config = dict(
    arch='crnn',
    dataset='synthesized solo parts of chorales (CocoChorales)',
    train_examples=39062,
    bidirectional=True,
    one_sided=False,
    weight_decay=0.4,
)
Rows from block 4 of a small sound classifier, named by matrix and row number. Each number is 200 + 30 x the weight over its row's rms, rounded and kept within 0 to 999. All counts start at 0.
After each channel's rows are labels from the 100 clips, of 14976, where the channel reaches its highest value: "responds to" is what is common among them. Only what is clearly more common there than usual is listed. The data: synthesized solo parts of chorales (CocoChorales). In brackets: how many of the 100, against the usual share in percent.
# conv: width-3 conv (model.blocks.4.conv.weight, 144x144x3, each kernel summed), inputs 0-47

conv.105,305,172,215,200,160,256,216,246,147,221,208,163,231,230,161,221,210,197,189,254,204,160,212,190,177,171,229,183,174,184,161,270,199,211,242,210,221,199,133,239,229,204,219,219,216,242,155,211
responds to: violin (69 vs 13.9); note C5 (41 vs 9.7); note C#5 (38 vs 9.8); trumpet (31 vs 8.2)

conv.94,231,174,228,184,189,243,194,210,209,213,222,177,226,175,199,228,211,242,197,222,227,215,173,158,161,183,196,196,151,279,267,216,201,222,163,199,176,187,203,189,191,161,192,217,264,272,198,199
responds to: flute (100 vs 8.5); note F5 (55 vs 8.2); note G5 (32 vs 6.5); note F#5 (28 vs 7.3)

conv.143,218,200,165,218,147,165,198,192,210,178,186,216,158,174,217,145,167,256,238,194,162,254,182,184,141,187,226,148,280,175,200,205,234,193,223,226,176,159,131,260,264,185,202,180,227,139,210,178
responds to: horn (90 vs 7.1); note C5 (52 vs 9.7); note C#5 (50 vs 9.8); note B4 (34 vs 9.1)

conv.5,145,167,190,210,195,189,263,206,157,261,137,233,202,230,226,174,233,234,169,207,248,206,192,229,206,227,186,199,169,168,224,210,209,183,191,218,227,232,178,213,215,165,199,229,189,181,221,184
responds to: flute (95 vs 8.5); note F#5 (33 vs 7.3); note D#5 (33 vs 9.2); note E5 (31 vs 7.9)

conv.125,165,175,169,189,241,198,209,188,156,191,236,205,175,181,166,154,149,204,224,243,278,156,178,220,166,253,184,187,173,157,211,156,242,228,194,219,191,235,216,244,203,259,167,203,235,178,225,197
responds to: oboe (72 vs 7); note C5 (36 vs 9.7); note B4 (31 vs 9.1); note A#4 (28 vs 10.8)

conv.115,172,146,246,171,159,142,145,190,230,224,217,208,219,207,184,221,193,186,186,222,215,273,210,197,155,246,213,164,132,217,186,189,216,162,217,213,187,171,157,189,184,195,203,201,122,204,156,221
responds to: cello (93 vs 9.9); note A#3 (52 vs 10.5); note G#3 (50 vs 8.1); note B3 (34 vs 9.5)

conv.3,183,226,221,213,190,226,191,225,198,235,222,230,220,249,240,187,183,198,211,268,227,229,259,315,187,204,209,223,239,183,186,203,145,198,233,222,218,232,190,282,229,185,200,174,185,178,227,268
responds to: trombone (74 vs 7.3); note E4 (37 vs 8.7); note F#4 (33 vs 8.9); note D4 (29 vs 12.4)

conv.68,205,156,226,183,171,179,174,216,163,229,277,210,208,157,236,179,175,178,225,181,210,226,214,186,166,151,160,191,205,215,216,191,146,217,226,194,214,233,134,213,231,253,239,208,225,192,196,215
responds to: clarinet (70 vs 9.1); note C5 (27 vs 9.7); note G#4 (26 vs 9.6)

conv.71,237,178,160,251,223,233,176,247,259,168,199,204,182,214,226,261,249,181,174,205,203,173,204,164,172,182,192,189,175,194,182,255,217,236,160,213,183,182,187,198,279,227,239,180,211,177,186,149
responds to: violin (100 vs 13.9); note B4 (42 vs 9.1); note C5 (34 vs 9.7); note A#4 (32 vs 10.8)

conv.142,217,215,169,160,224,156,198,181,203,210,213,194,203,161,259,248,192,203,183,212,232,213,186,195,191,191,192,190,199,171,151,203,176,257,181,142,166,204,205,145,215,183,208,212,254,162,251,230
responds to: oboe (93 vs 7); note C5 (43 vs 9.7); note C#5 (37 vs 9.8); note B4 (36 vs 9.1)

conv.54,187,178,219,205,194,179,227,194,190,206,149,140,227,166,160,185,171,194,180,224,233,220,183,254,234,131,196,192,226,249,294,204,200,208,185,200,169,190,215,203,237,205,190,210,270,222,159,218
responds to: tuba (74 vs 8.3); note A3 (28 vs 8.6)

conv.118,211,220,174,203,198,183,163,181,253,228,210,215,225,213,251,192,163,238,113,164,175,177,231,226,159,178,248,197,199,274,183,238,224,181,202,201,217,149,200,165,211,140,176,210,126,202,186,153
responds to: double bass (42 vs 1.9); bassoon (39 vs 8.3)

conv.20,236,188,146,198,202,214,200,193,223,240,214,188,215,172,192,196,224,204,302,189,197,226,191,240,215,203,237,194,167,203,227,231,204,150,211,179,179,232,172,235,161,186,181,191,239,269,150,261
responds to: trombone (40 vs 7.3); horn (36 vs 7.1)

conv.41,230,205,203,230,237,166,253,191,250,193,226,245,263,178,146,218,171,188,178,195,177,183,252,220,225,239,212,208,205,231,195,178,186,184,195,224,238,182,233,189,178,210,212,204,146,223,199,207
responds to: note C5 (45 vs 9.7); note A#4 (35 vs 10.8); saxophone (34 vs 1.7); clarinet (30 vs 9.1)

conv.32,197,261,204,172,186,241,163,224,178,223,183,159,168,227,222,219,169,238,187,233,207,118,228,185,181,162,187,167,220,201,251,220,240,244,197,193,252,197,204,234,215,197,218,246,215,190,170,227
responds to: tuba (78 vs 8.3); note C4 (43 vs 10.9); note A3 (34 vs 8.6); note A#3 (27 vs 10.5)

conv.135,165,238,176,219,157,200,170,180,197,215,227,180,268,152,240,201,204,179,186,194,162,196,180,189,159,194,185,152,166,221,236,202,231,115,209,182,204,197,201,199,190,229,226,155,242,223,224,217
responds to: flute (52 vs 8.5); oboe (33 vs 7)

conv.2,203,192,235,210,170,194,153,182,207,244,194,175,274,202,223,162,254,211,168,218,113,173,190,217,219,221,222,197,165,196,210,168,215,219,210,244,201,230,144,170,149,215,173,156,250,187,226,201
responds to: oboe (98 vs 7); note C5 (48 vs 9.7); note C#5 (34 vs 9.8); note A#4 (34 vs 10.8)

conv.18,173,173,201,224,238,223,220,211,235,206,194,189,167,184,240,221,240,244,230,260,145,232,201,226,206,183,217,177,197,272,217,229,208,210,239,197,220,261,228,243,189,150,194,160,152,141,211,268
responds to: trumpet (100 vs 8.2); note E5 (43 vs 7.9); note F5 (38 vs 8.2); note F#5 (33 vs 7.3)

conv.10,131,239,235,225,232,194,218,212,250,207,216,194,187,189,261,221,148,182,248,198,196,244,216,182,149,251,178,226,186,179,222,189,205,168,213,162,183,191,152,225,233,211,157,153,220,208,195,174
responds to: trombone (52 vs 7.3); note D4 (45 vs 12.4); bassoon (44 vs 8.3); note D#4 (29 vs 11.5)

conv.62,234,178,183,236,177,190,234,238,230,199,245,224,205,135,187,191,209,181,209,190,211,179,199,195,225,196,198,176,152,191,163,166,269,202,228,183,193,217,166,264,222,195,149,139,256,137,233,159
responds to: trombone (77 vs 7.3); note F4 (36 vs 9.2); note E4 (35 vs 8.7); note D4 (34 vs 12.4)

conv.111,224,206,190,202,171,190,193,178,194,309,225,294,196,214,172,167,215,182,215,188,201,236,196,270,184,179,164,228,201,224,166,220,237,211,278,207,218,185,194,190,200,208,204,185,202,171,260,170
responds to: trumpet (50 vs 8.2)

conv.108,171,209,210,208,210,128,243,192,237,206,211,244,171,247,197,212,181,227,206,193,219,171,180,212,238,170,178,211,220,138,209,204,152,235,190,223,157,229,212,186,240,205,306,163,227,226,198,198
responds to: clarinet (80 vs 9.1); note F#4 (40 vs 8.9); note F4 (30 vs 9.2); note E4 (25 vs 8.7)

conv.92,193,188,217,198,169,209,191,210,188,243,228,231,185,188,195,203,236,252,199,235,157,178,221,193,176,237,181,231,148,248,193,143,178,185,222,145,237,251,201,195,245,125,213,172,216,247,183,275
responds to: trumpet (77 vs 8.2); note F#5 (33 vs 7.3); note F5 (31 vs 8.2); note E5 (28 vs 7.9)

conv.97,249,203,184,210,210,171,151,194,232,243,129,233,197,229,199,210,192,212,131,192,153,222,183,191,242,212,208,296,174,188,243,171,248,162,194,169,183,181,176,210,240,204,195,194,159,280,236,184
responds to: cello (75 vs 9.9); note A#3 (35 vs 10.5); note C4 (34 vs 10.9)

conv.26,243,192,263,211,179,167,173,254,226,181,185,197,227,119,227,235,212,188,208,190,217,219,211,188,214,182,208,195,206,227,203,228,212,248,211,194,190,201,201,219,178,216,226,197,223,152,201,247
responds to: tuba (64 vs 8.3); note A#3 (44 vs 10.5); note C4 (30 vs 10.9); note G#3 (29 vs 8.1)

conv.63,235,218,180,208,205,183,186,201,213,185,255,216,202,256,231,229,208,204,199,236,212,209,198,230,214,177,180,199,203,202,173,216,209,218,218,220,184,225,247,197,199,201,184,229,223,187,243,229
responds to: horn (47 vs 7.1)

conv.83,198,207,212,252,190,234,164,236,201,165,197,186,242,196,201,164,208,197,246,204,240,184,145,181,247,186,161,184,220,245,278,235,190,183,179,203,154,178,218,195,244,205,177,175,179,238,215,197
responds to: tuba (59 vs 8.3); note A3 (39 vs 8.6); note C4 (37 vs 10.9)

conv.95,213,206,181,165,188,197,235,193,221,247,198,203,210,191,184,180,239,168,191,220,246,164,193,191,190,182,187,204,211,220,153,246,194,223,186,247,136,225,197,195,212,214,206,209,194,156,166,202
responds to: bassoon (89 vs 8.3); note C4 (36 vs 10.9); note B3 (35 vs 9.5)

conv.79,162,238,219,196,164,234,154,153,195,241,224,246,197,182,224,271,214,235,153,249,172,172,223,176,244,175,158,235,281,172,222,211,207,135,215,174,227,213,188,178,191,175,213,259,203,186,202,178
responds to: tuba (75 vs 8.3); note A3 (45 vs 8.6); note C4 (43 vs 10.9); note A#3 (28 vs 10.5)

conv.74,218,232,226,217,215,217,170,202,218,195,200,213,230,215,164,171,203,176,217,179,191,198,139,193,158,211,199,184,190,242,299,197,221,208,255,170,141,208,222,130,193,216,261,250,199,208,180,205
responds to: flute (79 vs 8.5); note D#5 (34 vs 9.2); note F5 (31 vs 8.2); note G5 (30 vs 6.5)

conv.12,190,199,226,182,172,217,164,125,225,171,192,183,216,161,240,178,213,186,191,178,217,186,196,145,169,178,210,164,247,230,256,211,206,204,217,140,194,208,196,174,269,197,187,207,218,175,230,261
responds to: bassoon (87 vs 8.3); note C4 (39 vs 10.9); note A#3 (37 vs 10.5); note A3 (36 vs 8.6)

conv.23,189,192,191,235,163,213,134,238,295,178,250,137,197,206,159,244,201,159,180,188,149,169,221,186,208,229,220,218,187,196,219,233,217,207,220,199,195,223,197,173,255,233,189,218,219,291,190,208
responds to: bassoon (44 vs 8.3); note A3 (27 vs 8.6)

conv.37,136,179,270,189,255,194,225,206,233,205,194,271,183,204,239,215,145,197,220,175,199,170,206,207,179,206,239,123,225,215,235,202,223,209,230,196,218,198,232,192,234,173,236,197,217,193,184,242
responds to: tuba (72 vs 8.3); note C4 (43 vs 10.9); note D4 (30 vs 12.4); note A3 (26 vs 8.6)

conv.33,176,231,208,211,162,233,228,217,156,155,192,195,146,224,151,209,158,226,206,216,183,157,266,209,259,186,229,211,176,165,207,220,183,252,193,232,192,200,180,211,205,177,180,208,156,197,161,201
responds to: bassoon (52 vs 8.3); trumpet (41 vs 8.2)

conv.124,194,206,244,205,234,236,184,207,187,165,221,222,209,274,222,165,184,237,172,142,255,181,205,167,191,178,187,184,189,192,283,198,194,225,190,220,154,225,211,251,215,200,239,189,196,240,196,210
responds to: clarinet (89 vs 9.1); note F#4 (50 vs 8.9); note F4 (45 vs 9.2); note E4 (44 vs 8.7)

conv.29,165,240,154,195,243,165,211,176,259,203,199,199,185,187,215,192,199,211,163,209,212,235,231,195,176,247,182,221,179,191,201,212,207,204,188,158,155,151,185,211,213,216,173,151,202,213,194,221
responds to: clarinet (95 vs 9.1); note F#4 (44 vs 8.9); note F4 (39 vs 9.2); note E4 (33 vs 8.7)

conv.36,163,222,223,176,195,185,225,182,199,143,224,195,202,196,173,153,188,208,255,211,210,178,204,219,169,187,215,196,174,206,196,184,220,151,219,131,196,208,241,270,198,217,223,220,211,156,200,179
responds to: cello (86 vs 9.9); note A3 (39 vs 8.6); note A#3 (37 vs 10.5); note F#3 (29 vs 4.8)

conv.130,220,171,229,165,209,189,189,259,150,257,171,208,169,230,264,230,171,220,201,172,148,195,187,182,221,219,155,218,219,200,246,260,241,166,153,224,169,197,255,192,183,223,187,155,187,230,192,199
responds to: oboe (100 vs 7); note C5 (50 vs 9.7); note B4 (43 vs 9.1); note A#4 (40 vs 10.8)

conv.31,136,204,200,266,203,173,211,194,197,212,174,186,174,180,195,160,205,190,203,262,181,192,200,199,235,209,141,212,183,248,191,212,208,190,226,218,202,215,167,183,217,181,230,203,239,245,224,136
responds to: trumpet (100 vs 8.2); note F5 (38 vs 8.2); note E5 (37 vs 7.9); note D#5 (32 vs 9.2)

conv.107,207,193,238,178,181,194,242,186,269,199,208,182,201,124,152,238,175,217,207,188,226,187,208,209,183,295,244,219,226,185,215,223,209,258,214,248,194,222,217,201,216,241,192,271,189,187,171,178
responds to: clarinet (75 vs 9.1); note F#4 (36 vs 8.9); note C5 (28 vs 9.7); saxophone (25 vs 1.7)

conv.110,170,159,180,160,206,169,215,190,254,170,172,224,199,199,180,182,207,235,222,176,222,213,195,215,185,268,205,202,188,215,229,180,137,207,171,192,249,200,246,195,187,224,233,237,262,247,244,170
responds to: clarinet (89 vs 9.1); note F#4 (58 vs 8.9); note E4 (44 vs 8.7); note F4 (41 vs 9.2)

conv.28,259,230,189,191,194,186,201,222,253,225,164,188,267,217,233,197,146,224,237,198,265,148,166,218,178,188,224,196,213,201,222,225,143,209,227,177,213,204,174,237,198,205,199,180,220,291,197,189
responds to: oboe (92 vs 7); note C5 (46 vs 9.7); note A#4 (37 vs 10.8); note B4 (32 vs 9.1)

conv.127,247,165,153,224,233,218,197,187,291,201,207,175,173,197,186,202,185,195,264,221,192,241,219,185,224,226,240,200,235,122,217,210,246,194,199,219,174,230,215,198,201,173,208,178,231,152,193,204
responds to: trombone (54 vs 7.3); bassoon (45 vs 8.3); note D4 (40 vs 12.4)

conv.46,212,159,200,206,238,179,237,172,200,206,165,196,169,267,197,157,181,181,211,173,245,214,225,195,168,221,181,188,183,151,204,187,184,197,161,215,229,144,261,174,200,210,171,132,194,177,216,132
responds to: violin (99 vs 13.9); note C#5 (29 vs 9.8); note B4 (27 vs 9.1); note C5 (27 vs 9.7)

conv.53,244,163,209,184,226,193,214,226,200,164,226,222,190,184,172,234,223,220,201,218,195,272,304,243,197,146,273,173,164,141,172,215,191,206,188,204,209,201,180,229,230,191,231,186,235,194,187,173
responds to: trombone (76 vs 7.3); note D4 (42 vs 12.4); note E4 (34 vs 8.7); note D#4 (29 vs 11.5)

conv.42,245,201,204,276,204,143,201,193,222,173,207,212,222,156,235,255,222,212,215,231,163,250,195,190,198,219,209,203,225,253,236,198,194,223,203,199,185,194,202,210,197,196,244,202,240,192,217,137
responds to: bassoon (100 vs 8.3); note A#3 (42 vs 10.5); note C4 (42 vs 10.9); note A3 (40 vs 8.6)