config.yaml
dataset: "synthesized solo parts of chorales (CocoChorales)"
spec_augment: true
targets: ["instrument"]
bidirectional: true
rnn_layers: 5
beta2: 0.95
eps: 1e-08
lr_schedule: "cosine"
warmup_steps: 220
Rows from block 6, named by matrix and row number. Each number is 200 + 30 x the weight over its row's rms, rounded and kept within 0 to 999. All counts start at 0.
# weight_ih_l0: LSTM input weights (gates i, f, g, o stacked) (model.rnn.1.rnn.weight_ih_l0, 1024x512), inputs 416-447
weight_ih_l0.71,167,182,227,219,256,197,182,151,192,225,202,215,176,196,152,200,213,177,236,175,221,165,143,227,181,166,211,222,190,182,200,182
weight_ih_l0.72,188,210,172,206,151,199,162,209,186,177,196,221,171,179,167,187,195,230,226,205,228,198,156,231,172,181,173,182,194,189,228,227
weight_ih_l0.73,237,247,205,173,250,189,122,219,204,193,213,228,198,231,250,166,141,212,181,240,211,201,164,214,158,202,195,174,257,221,186,251
weight_ih_l0.74,209,210,137,208,215,193,211,219,139,185,257,179,204,145,197,169,222,188,245,205,204,215,182,183,214,128,201,158,172,219,221,241
weight_ih_l0.75,176,169,208,179,184,202,211,232,182,203,216,210,188,182,180,210,166,231,202,223,210,244,245,213,202,182,189,195,195,168,242,220
weight_ih_l0.76,173,162,206,219,218,191,217,296,177,224,183,221,260,212,184,253,193,182,158,212,259,184,194,218,176,190,170,200,193,223,212,200
weight_ih_l0.77,181,174,167,206,150,170,214,218,243,211,231,222,178,192,213,195,188,176,185,192,220,233,170,166,261,242,200,251,259,196,203,183
weight_ih_l0.78,178,157,176,174,230,180,189,164,216,162,223,219,216,245,209,157,236,229,154,152,255,201,174,166,190,162,200,177,202,213,144,167
weight_ih_l0.79,171,205,214,220,218,229,193,219,220,178,189,188,173,204,192,190,220,193,229,200,224,205,225,223,257,241,240,167,220,161,157,186
weight_ih_l0.80,183,239,258,235,227,204,258,156,213,198,238,192,217,194,202,201,178,213,167,212,200,143,173,222,251,195,180,225,164,194,258,265
weight_ih_l0.81,229,234,229,173,220,172,210,148,171,173,202,227,239,211,199,147,249,173,241,134,175,199,209,204,82,224,183,224,183,170,303,167
weight_ih_l0.82,213,194,273,190,199,145,206,201,163,216,198,192,194,223,189,146,184,221,164,204,185,231,177,214,201,163,222,187,200,218,158,168
weight_ih_l0.83,192,266,161,175,224,240,188,225,168,230,208,204,217,246,224,140,233,210,199,201,205,191,201,232,251,174,200,159,194,221,179,202
weight_ih_l0.84,181,196,164,254,291,179,180,204,238,179,221,225,218,165,235,233,203,212,167,217,219,129,197,180,220,141,152,220,149,206,202,194
weight_ih_l0.85,151,176,228,273,234,228,182,231,221,220,263,163,237,205,152,195,229,225,190,198,188,159,225,200,217,200,162,206,295,190,231,213
weight_ih_l0.86,187,186,204,201,212,193,155,245,167,229,185,188,218,192,224,213,167,221,272,161,255,224,209,174,238,160,204,217,178,205,167,236
weight_ih_l0.87,121,168,166,219,223,198,164,151,192,208,176,199,201,173,165,219,195,191,175,189,208,193,218,202,222,183,186,165,194,237,152,194
weight_ih_l0.88,182,220,200,266,181,246,219,174,241,169,224,180,151,173,179,178,193,176,193,215,173,203,232,177,204,167,218,201,252,203,218,269
weight_ih_l0.89,220,232,145,235,255,218,247,241,209,170,259,195,220,174,206,187,170,233,231,220,201,270,232,115,150,212,201,157,235,186,220,225
weight_ih_l0.90,224,241,240,219,199,228,227,223,220,167,198,267,204,196,209,163,216,167,158,177,176,193,236,221,143,203,222,253,209,196,155,215
weight_ih_l0.91,238,185,137,230,157,166,181,212,181,241,193,215,227,201,253,211,235,181,125,207,220,171,156,211,174,198,241,158,195,187,227,210
weight_ih_l0.92,209,235,262,216,188,222,253,216,217,169,189,262,174,171,217,176,268,229,201,186,166,210,236,210,234,244,189,246,234,196,218,195
weight_ih_l0.93,158,212,180,179,218,189,231,146,210,227,177,192,193,187,238,178,192,150,215,173,185,187,178,200,193,219,188,255,196,214,286,193
weight_ih_l0.94,232,172,206,187,183,197,230,198,206,226,178,163,176,207,177,199,242,195,184,225,170,176,184,177,204,232,160,178,166,196,211,207
weight_ih_l0.95,258,163,186,216,247,216,157,244,180,198,221,183,196,104,214,247,199,171,206,224,177,200,186,234,201,172,171,191,209,201,264,217
weight_ih_l0.96,204,225,160,155,123,172,231,153,193,246,227,216,203,187,208,214,237,208,203,199,199,219,180,115,188,249,177,189,216,189,211,209
weight_ih_l0.97,187,200,188,219,241,233,211,208,238,226,194,186,206,206,221,176,188,226,200,184,186,257,281,274,234,182,210,181,182,168,162,213
weight_ih_l0.98,238,221,184,187,144,200,218,194,193,170,157,191,180,152,153,186,175,179,227,204,177,152,230,243,223,186,162,219,247,203,179,205
weight_ih_l0.99,269,188,197,137,190,206,250,159,176,215,169,183,198,253,194,145,229,179,250,221,204,207,216,190,215,179,180,184,265,195,219,210
weight_ih_l0.100,202,227,212,190,190,212,215,187,206,184,188,236,244,202,232,149,268,190,238,191,198,200,216,219,205,167,262,210,256,216,264,250
weight_ih_l0.101,175,191,184,197,204,205,195,212,203,205,193,216,179,224,225,156,175,219,217,233,206,172,248,213,211,178,188,176,163,217,136,188
weight_ih_l0.102,217,169,217,204,211,191,226,173,210,153,200,151,199,178,169,213,216,184,207,230,233,187,139,194,169,189,185,201,245,196,216,169
weight_ih_l0.103,205,189,186,180,204,195,213,164,221,160,243,219,190,219,205,176,215,242,200,193,186,179,183,186,286,245,215,239,199,171,221,242
weight_ih_l0.104,234,213,186,160,175,183,202,164,186,206,167,192,218,219,214,195,218,208,204,214,216,204,253,165,206,257,191,180,171,224,190,165
weight_ih_l0.105,171,200,138,139,211,211,194,206,222,205,219,209,194,195,236,176,255,197,182,169,221,198,223,176,212,188,209,215,216,245,207,213
weight_ih_l0.106,224,199,235,184,183,247,160,225,216,187,198,146,199,212,237,200,174,168,203,133,184,212,191,193,230,154,213,249,215,213,203,183
weight_ih_l0.107,207,185,164,215,183,180,176,221,234,231,187,160,184,181,194,222,197,152,183,186,225,178,249,208,224,155,202,177,180,218,200,204
weight_ih_l0.108,230,203,127,194,221,215,221,182,221,203,205,247,208,203,226,221,223,205,184,128,151,194,224,181,257,241,191,169,156,193,245,185
weight_ih_l0.109,227,174,223,203,130,201,228,214,222,187,164,242,216,151,135,182,215,153,219,163,166,227,147,237,203,185,183,210,175,222,210,216
weight_ih_l0.110,170,195,217,196,220,196,225,252,166,209,197,213,198,252,167,196,141,237,232,168,150,205,111,267,153,163,185,167,230,222,206,210
weight_ih_l0.111,161,260,169,213,164,179,154,171,139,165,226,225,239,242,237,196,187,232,169,205,131,225,164,143,153,237,185,233,208,211,200,206
weight_ih_l0.112,253,166,162,179,191,220,222,174,203,209,216,180,213,143,241,190,242,213,206,201,204,181,184,233,277,199,177,190,190,175,161,229
weight_ih_l0.113,220,192,183,229,183,212,205,251,207,205,162,188,188,175,200,184,201,204,178,239,170,202,243,226,212,230,170,203,205,178,178,225
weight_ih_l0.114,225,188,256,193,177,198,222,218,192,208,175,188,260,219,211,207,206,195,229,184,183,246,182,201,243,132,208,224,171,233,187,165
weight_ih_l0.115,219,215,192,139,210,217,146,190,147,195,172,234,207,217,175,195,176,222,207,191,175,147,265,217,234,242,195,179,206,209,171,187
weight_ih_l0.116,235,158,203,209,163,191,182,171,214,187,138,204,186,236,226,234,182,184,163,183,184,206,209,166,212,256,219,211,226,223,199,204
weight_ih_l0.117,179,198,207,136,205,210,179,166,168,198,224,207,173,176,229,240,201,215,187,259,141,203,188,214,178,151,209,249,217,163,186,254
weight_ih_l0.118,210,189,185,203,215,184,189,242,185,202,212,236,246,210,234,204,206,208,226,186,192,186,222,226,218,152,187,210,257,230,201,265
weight_ih_l0.119,180,223,199,223,152,156,172,210,206,208,151,178,223,215,205,213,174,162,214,233,252,218,186,163,139,204,234,195,199,213,176,162
weight_ih_l0.120,249,165,134,223,223,233,233,209,158,204,221,203,242,219,187,226,206,180,219,175,153,219,136,206,191,231,197,140,210,204,247,230
weight_ih_l0.121,188,112,184,199,237,189,225,180,182,214,161,156,178,198,201,238,175,169,262,206,189,229,234,153,184,208,165,205,179,182,218,232
weight_ih_l0.122,248,228,185,190,248,190,198,177,197,221,215,218,248,225,173,203,188,234,233,183,162,186,252,155,249,225,248,224,147,202,217,148
weight_ih_l0.123,208,177,236,140,206,216,201,202,148,192,156,191,190,149,230,168,178,159,203,180,210,186,184,197,241,196,163,200,191,170,182,184
weight_ih_l0.124,267,189,172,211,183,228,164,242,195,230,156,190,253,159,220,213,223,179,180,143,223,218,151,219,208,173,219,208,232,171,191,251
weight_ih_l0.125,220,203,181,210,166,192,175,190,145,235,182,178,191,218,222,192,212,122,175,187,258,226,197,209,191,212,230,166,175,216,142,132
weight_ih_l0.126,179,197,173,182,186,200,228,208,195,206,168,210,204,246,146,251,219,170,224,184,159,213,215,188,231,233,174,186,126,182,173,132
weight_ih_l0.127,185,187,163,258,174,171,188,221,193,193,212,224,190,202,223,165,183,183,238,192,212,141,249,219,209,170,177,195,168,210,176,243
weight_ih_l0.128,188,191,202,134,130,184,207,217,162,185,199,209,192,176,215,209,236,207,208,202,200,184,176,216,179,194,192,234,235,182,195,170
weight_ih_l0.129,192,215,213,186,207,178,194,134,231,163,173,208,197,184,172,223,193,183,165,231,211,205,184,174,221,157,163,253,187,218,218,154
weight_ih_l0.130,164,166,181,203,181,253,220,198,245,179,193,194,235,191,212,233,221,230,207,178,164,212,178,143,211,129,186,235,197,190,240,252
weight_ih_l0.131,242,215,206,210,221,183,198,203,195,167,144,210,219,225,218,225,210,174,214,227,227,191,185,142,220,251,235,170,200,211,143,156
weight_ih_l0.132,185,191,194,249,193,181,200,228,242,201,196,196,201,170,202,242,212,189,211,209,170,203,203,222,196,164,183,126,176,215,196,168
weight_ih_l0.133,164,212,215,190,170,185,214,223,250,157,187,184,217,224,181,216,214,218,211,205,209,188,180,235,191,222,191,217,241,207,205,215
weight_ih_l0.134,198,202,158,206,179,176,187,195,178,205,210,145,210,211,231,173,193,167,197,173,182,209,125,176,173,116,234,192,150,185,209,222
weight_ih_l0.135,196,199,202,214,194,207,213,171,214,218,156,163,174,212,228,184,217,184,246,175,244,243,150,167,245,141,138,201,201,215,218,224
weight_ih_l0.136,162,159,179,198,158,204,178,161,167,170,125,166,184,235,209,177,206,214,215,194,209,201,242,190,147,150,199,206,176,196,232,210
weight_ih_l0.137,167,166,188,171,237,174,227,209,210,188,192,161,226,185,240,196,182,242,165,250,206,226,176,220,217,175,229,165,236,237,223,155
weight_ih_l0.138,169,203,259,194,198,217,202,179,243,180,165,156,197,214,217,204,180,223,193,215,177,199,228,196,202,220,187,247,180,192,169,223
weight_ih_l0.139,215,167,149,183,212,183,192,188,189,204,257,192,195,173,214,186,202,199,186,215,250,206,217,195,194,229,182,247,195,185,203,213
weight_ih_l0.140,195,248,227,192,176,183,114,230,197,189,190,188,201,202,225,198,217,164,154,222,183,238,208,216,247,260,267,193,195,214,139,210
weight_ih_l0.141,243,296,233,227,196,178,189,241,215,225,211,178,229,215,219,187,201,209,218,226,210,217,251,155,238,230,205,236,213,219,264,227
weight_ih_l0.142,236,248,226,239,188,194,173,198,247,178,251,175,135,162,225,163,230,199,204,212,192,202,233,241,195,168,217,171,176,210,204,246
weight_ih_l0.143,195,173,143,163,210,179,223,199,232,212,173,204,210,183,245,194,177,210,213,156,197,186,156,217,209,196,219,192,188,187,168,211
weight_ih_l0.144,131,152,203,177,202,163,252,147,239,219,217,196,184,176,203,199,204,175,243,196,200,247,175,186,247,221,177,208,169,233,183,204
weight_ih_l0.145,231,194,199,165,216,248,192,176,240,172,219,239,224,214,173,165,183,177,214,146,204,223,199,200,202,226,254,230,207,203,220,214
weight_ih_l0.146,136,265,195,210,165,194,204,163,195,204,167,227,206,197,192,161,173,213,281,160,199,159,193,251,198,218,196,207,230,189,176,184
weight_ih_l0.147,212,205,286,197,243,192,225,204,145,252,151,215,153,180,224,193,217,217,190,177,186,194,206,182,214,262,180,166,222,178,165,200
weight_ih_l0.148,201,180,171,210,177,205,222,190,250,235,191,179,164,202,167,256,149,218,192,206,200,193,199,180,214,256,168,224,249,195,178,128
weight_ih_l0.149,183,201,217,200,231,219,238,231,178,150,254,202,190,207,201,205,323,193,200,186,216,234,216,168,168,136,118,220,231,193,217,221
weight_ih_l0.150,221,212,205,207,158,184,207,197,168,216,203,206,229,159,189,185,193,218,185,271,194,165,161,205,246,213,224,203,183,146,191,196
weight_ih_l0.151,176,191,200,177,222,239,234,176,201,179,193,189,227,235,261,180,211,195,191,216,213,249,246,188,184,175,235,201,234,174,268,222
weight_ih_l0.152,211,177,169,149,184,185,237,197,211,168,279,206,185,161,210,190,198,176,233,196,178,249,168,325,170,268,211,239,189,186,151,236
weight_ih_l0.153,200,203,223,231,196,223,202,168,210,142,189,186,191,224,213,212,205,197,168,176,189,192,197,224,181,255,204,203,188,256,227,176
weight_ih_l0.154,173,194,225,153,210,186,219,237,225,193,172,192,228,229,199,210,166,204,207,161,209,162,215,191,230,304,185,174,204,193,165,158
weight_ih_l0.155,210,190,248,220,178,177,223,161,225,188,192,195,203,206,184,177,234,212,254,198,197,152,259,130,249,200,220,237,202,205,209,211
weight_ih_l0.156,204,129,223,198,205,228,198,187,186,215,239,169,182,141,206,244,219,182,193,260,232,197,223,187,244,219,186,227,175,233,146,163
weight_ih_l0.157,129,160,209,202,222,206,203,229,212,222,130,169,245,209,169,254,172,203,186,225,225,218,237,257,187,234,180,220,213,202,174,187
weight_ih_l0.158,214,166,218,242,161,221,209,205,184,179,236,213,219,238,238,215,193,186,155,172,223,220,166,223,286,206,295,185,226,206,179,192
weight_ih_l0.159,288,208,158,169,173,187,194,211,200,211,240,236,202,225,209,179,197,184,163,219,204,198,186,201,219,188,257,185,164,190,191,219
weight_ih_l0.160,171,197,177,195,152,218,216,231,209,193,194,239,150,206,213,190,232,165,174,137,200,222,159,131,193,209,203,140,234,191,154,154
weight_ih_l0.161,220,221,159,238,163,193,194,204,183,205,165,177,216,214,138,217,193,232,191,180,183,173,183,237,226,167,223,178,187,240,163,210
weight_ih_l0.162,224,239,187,224,182,171,202,225,202,237,173,227,185,256,184,156,196,185,275,236,213,228,235,209,268,237,172,227,212,189,193,189
weight_ih_l0.163,136,108,194,169,234,189,191,207,225,185,142,207,224,232,206,211,201,252,241,192,229,226,232,189,217,178,188,177,205,203,195,190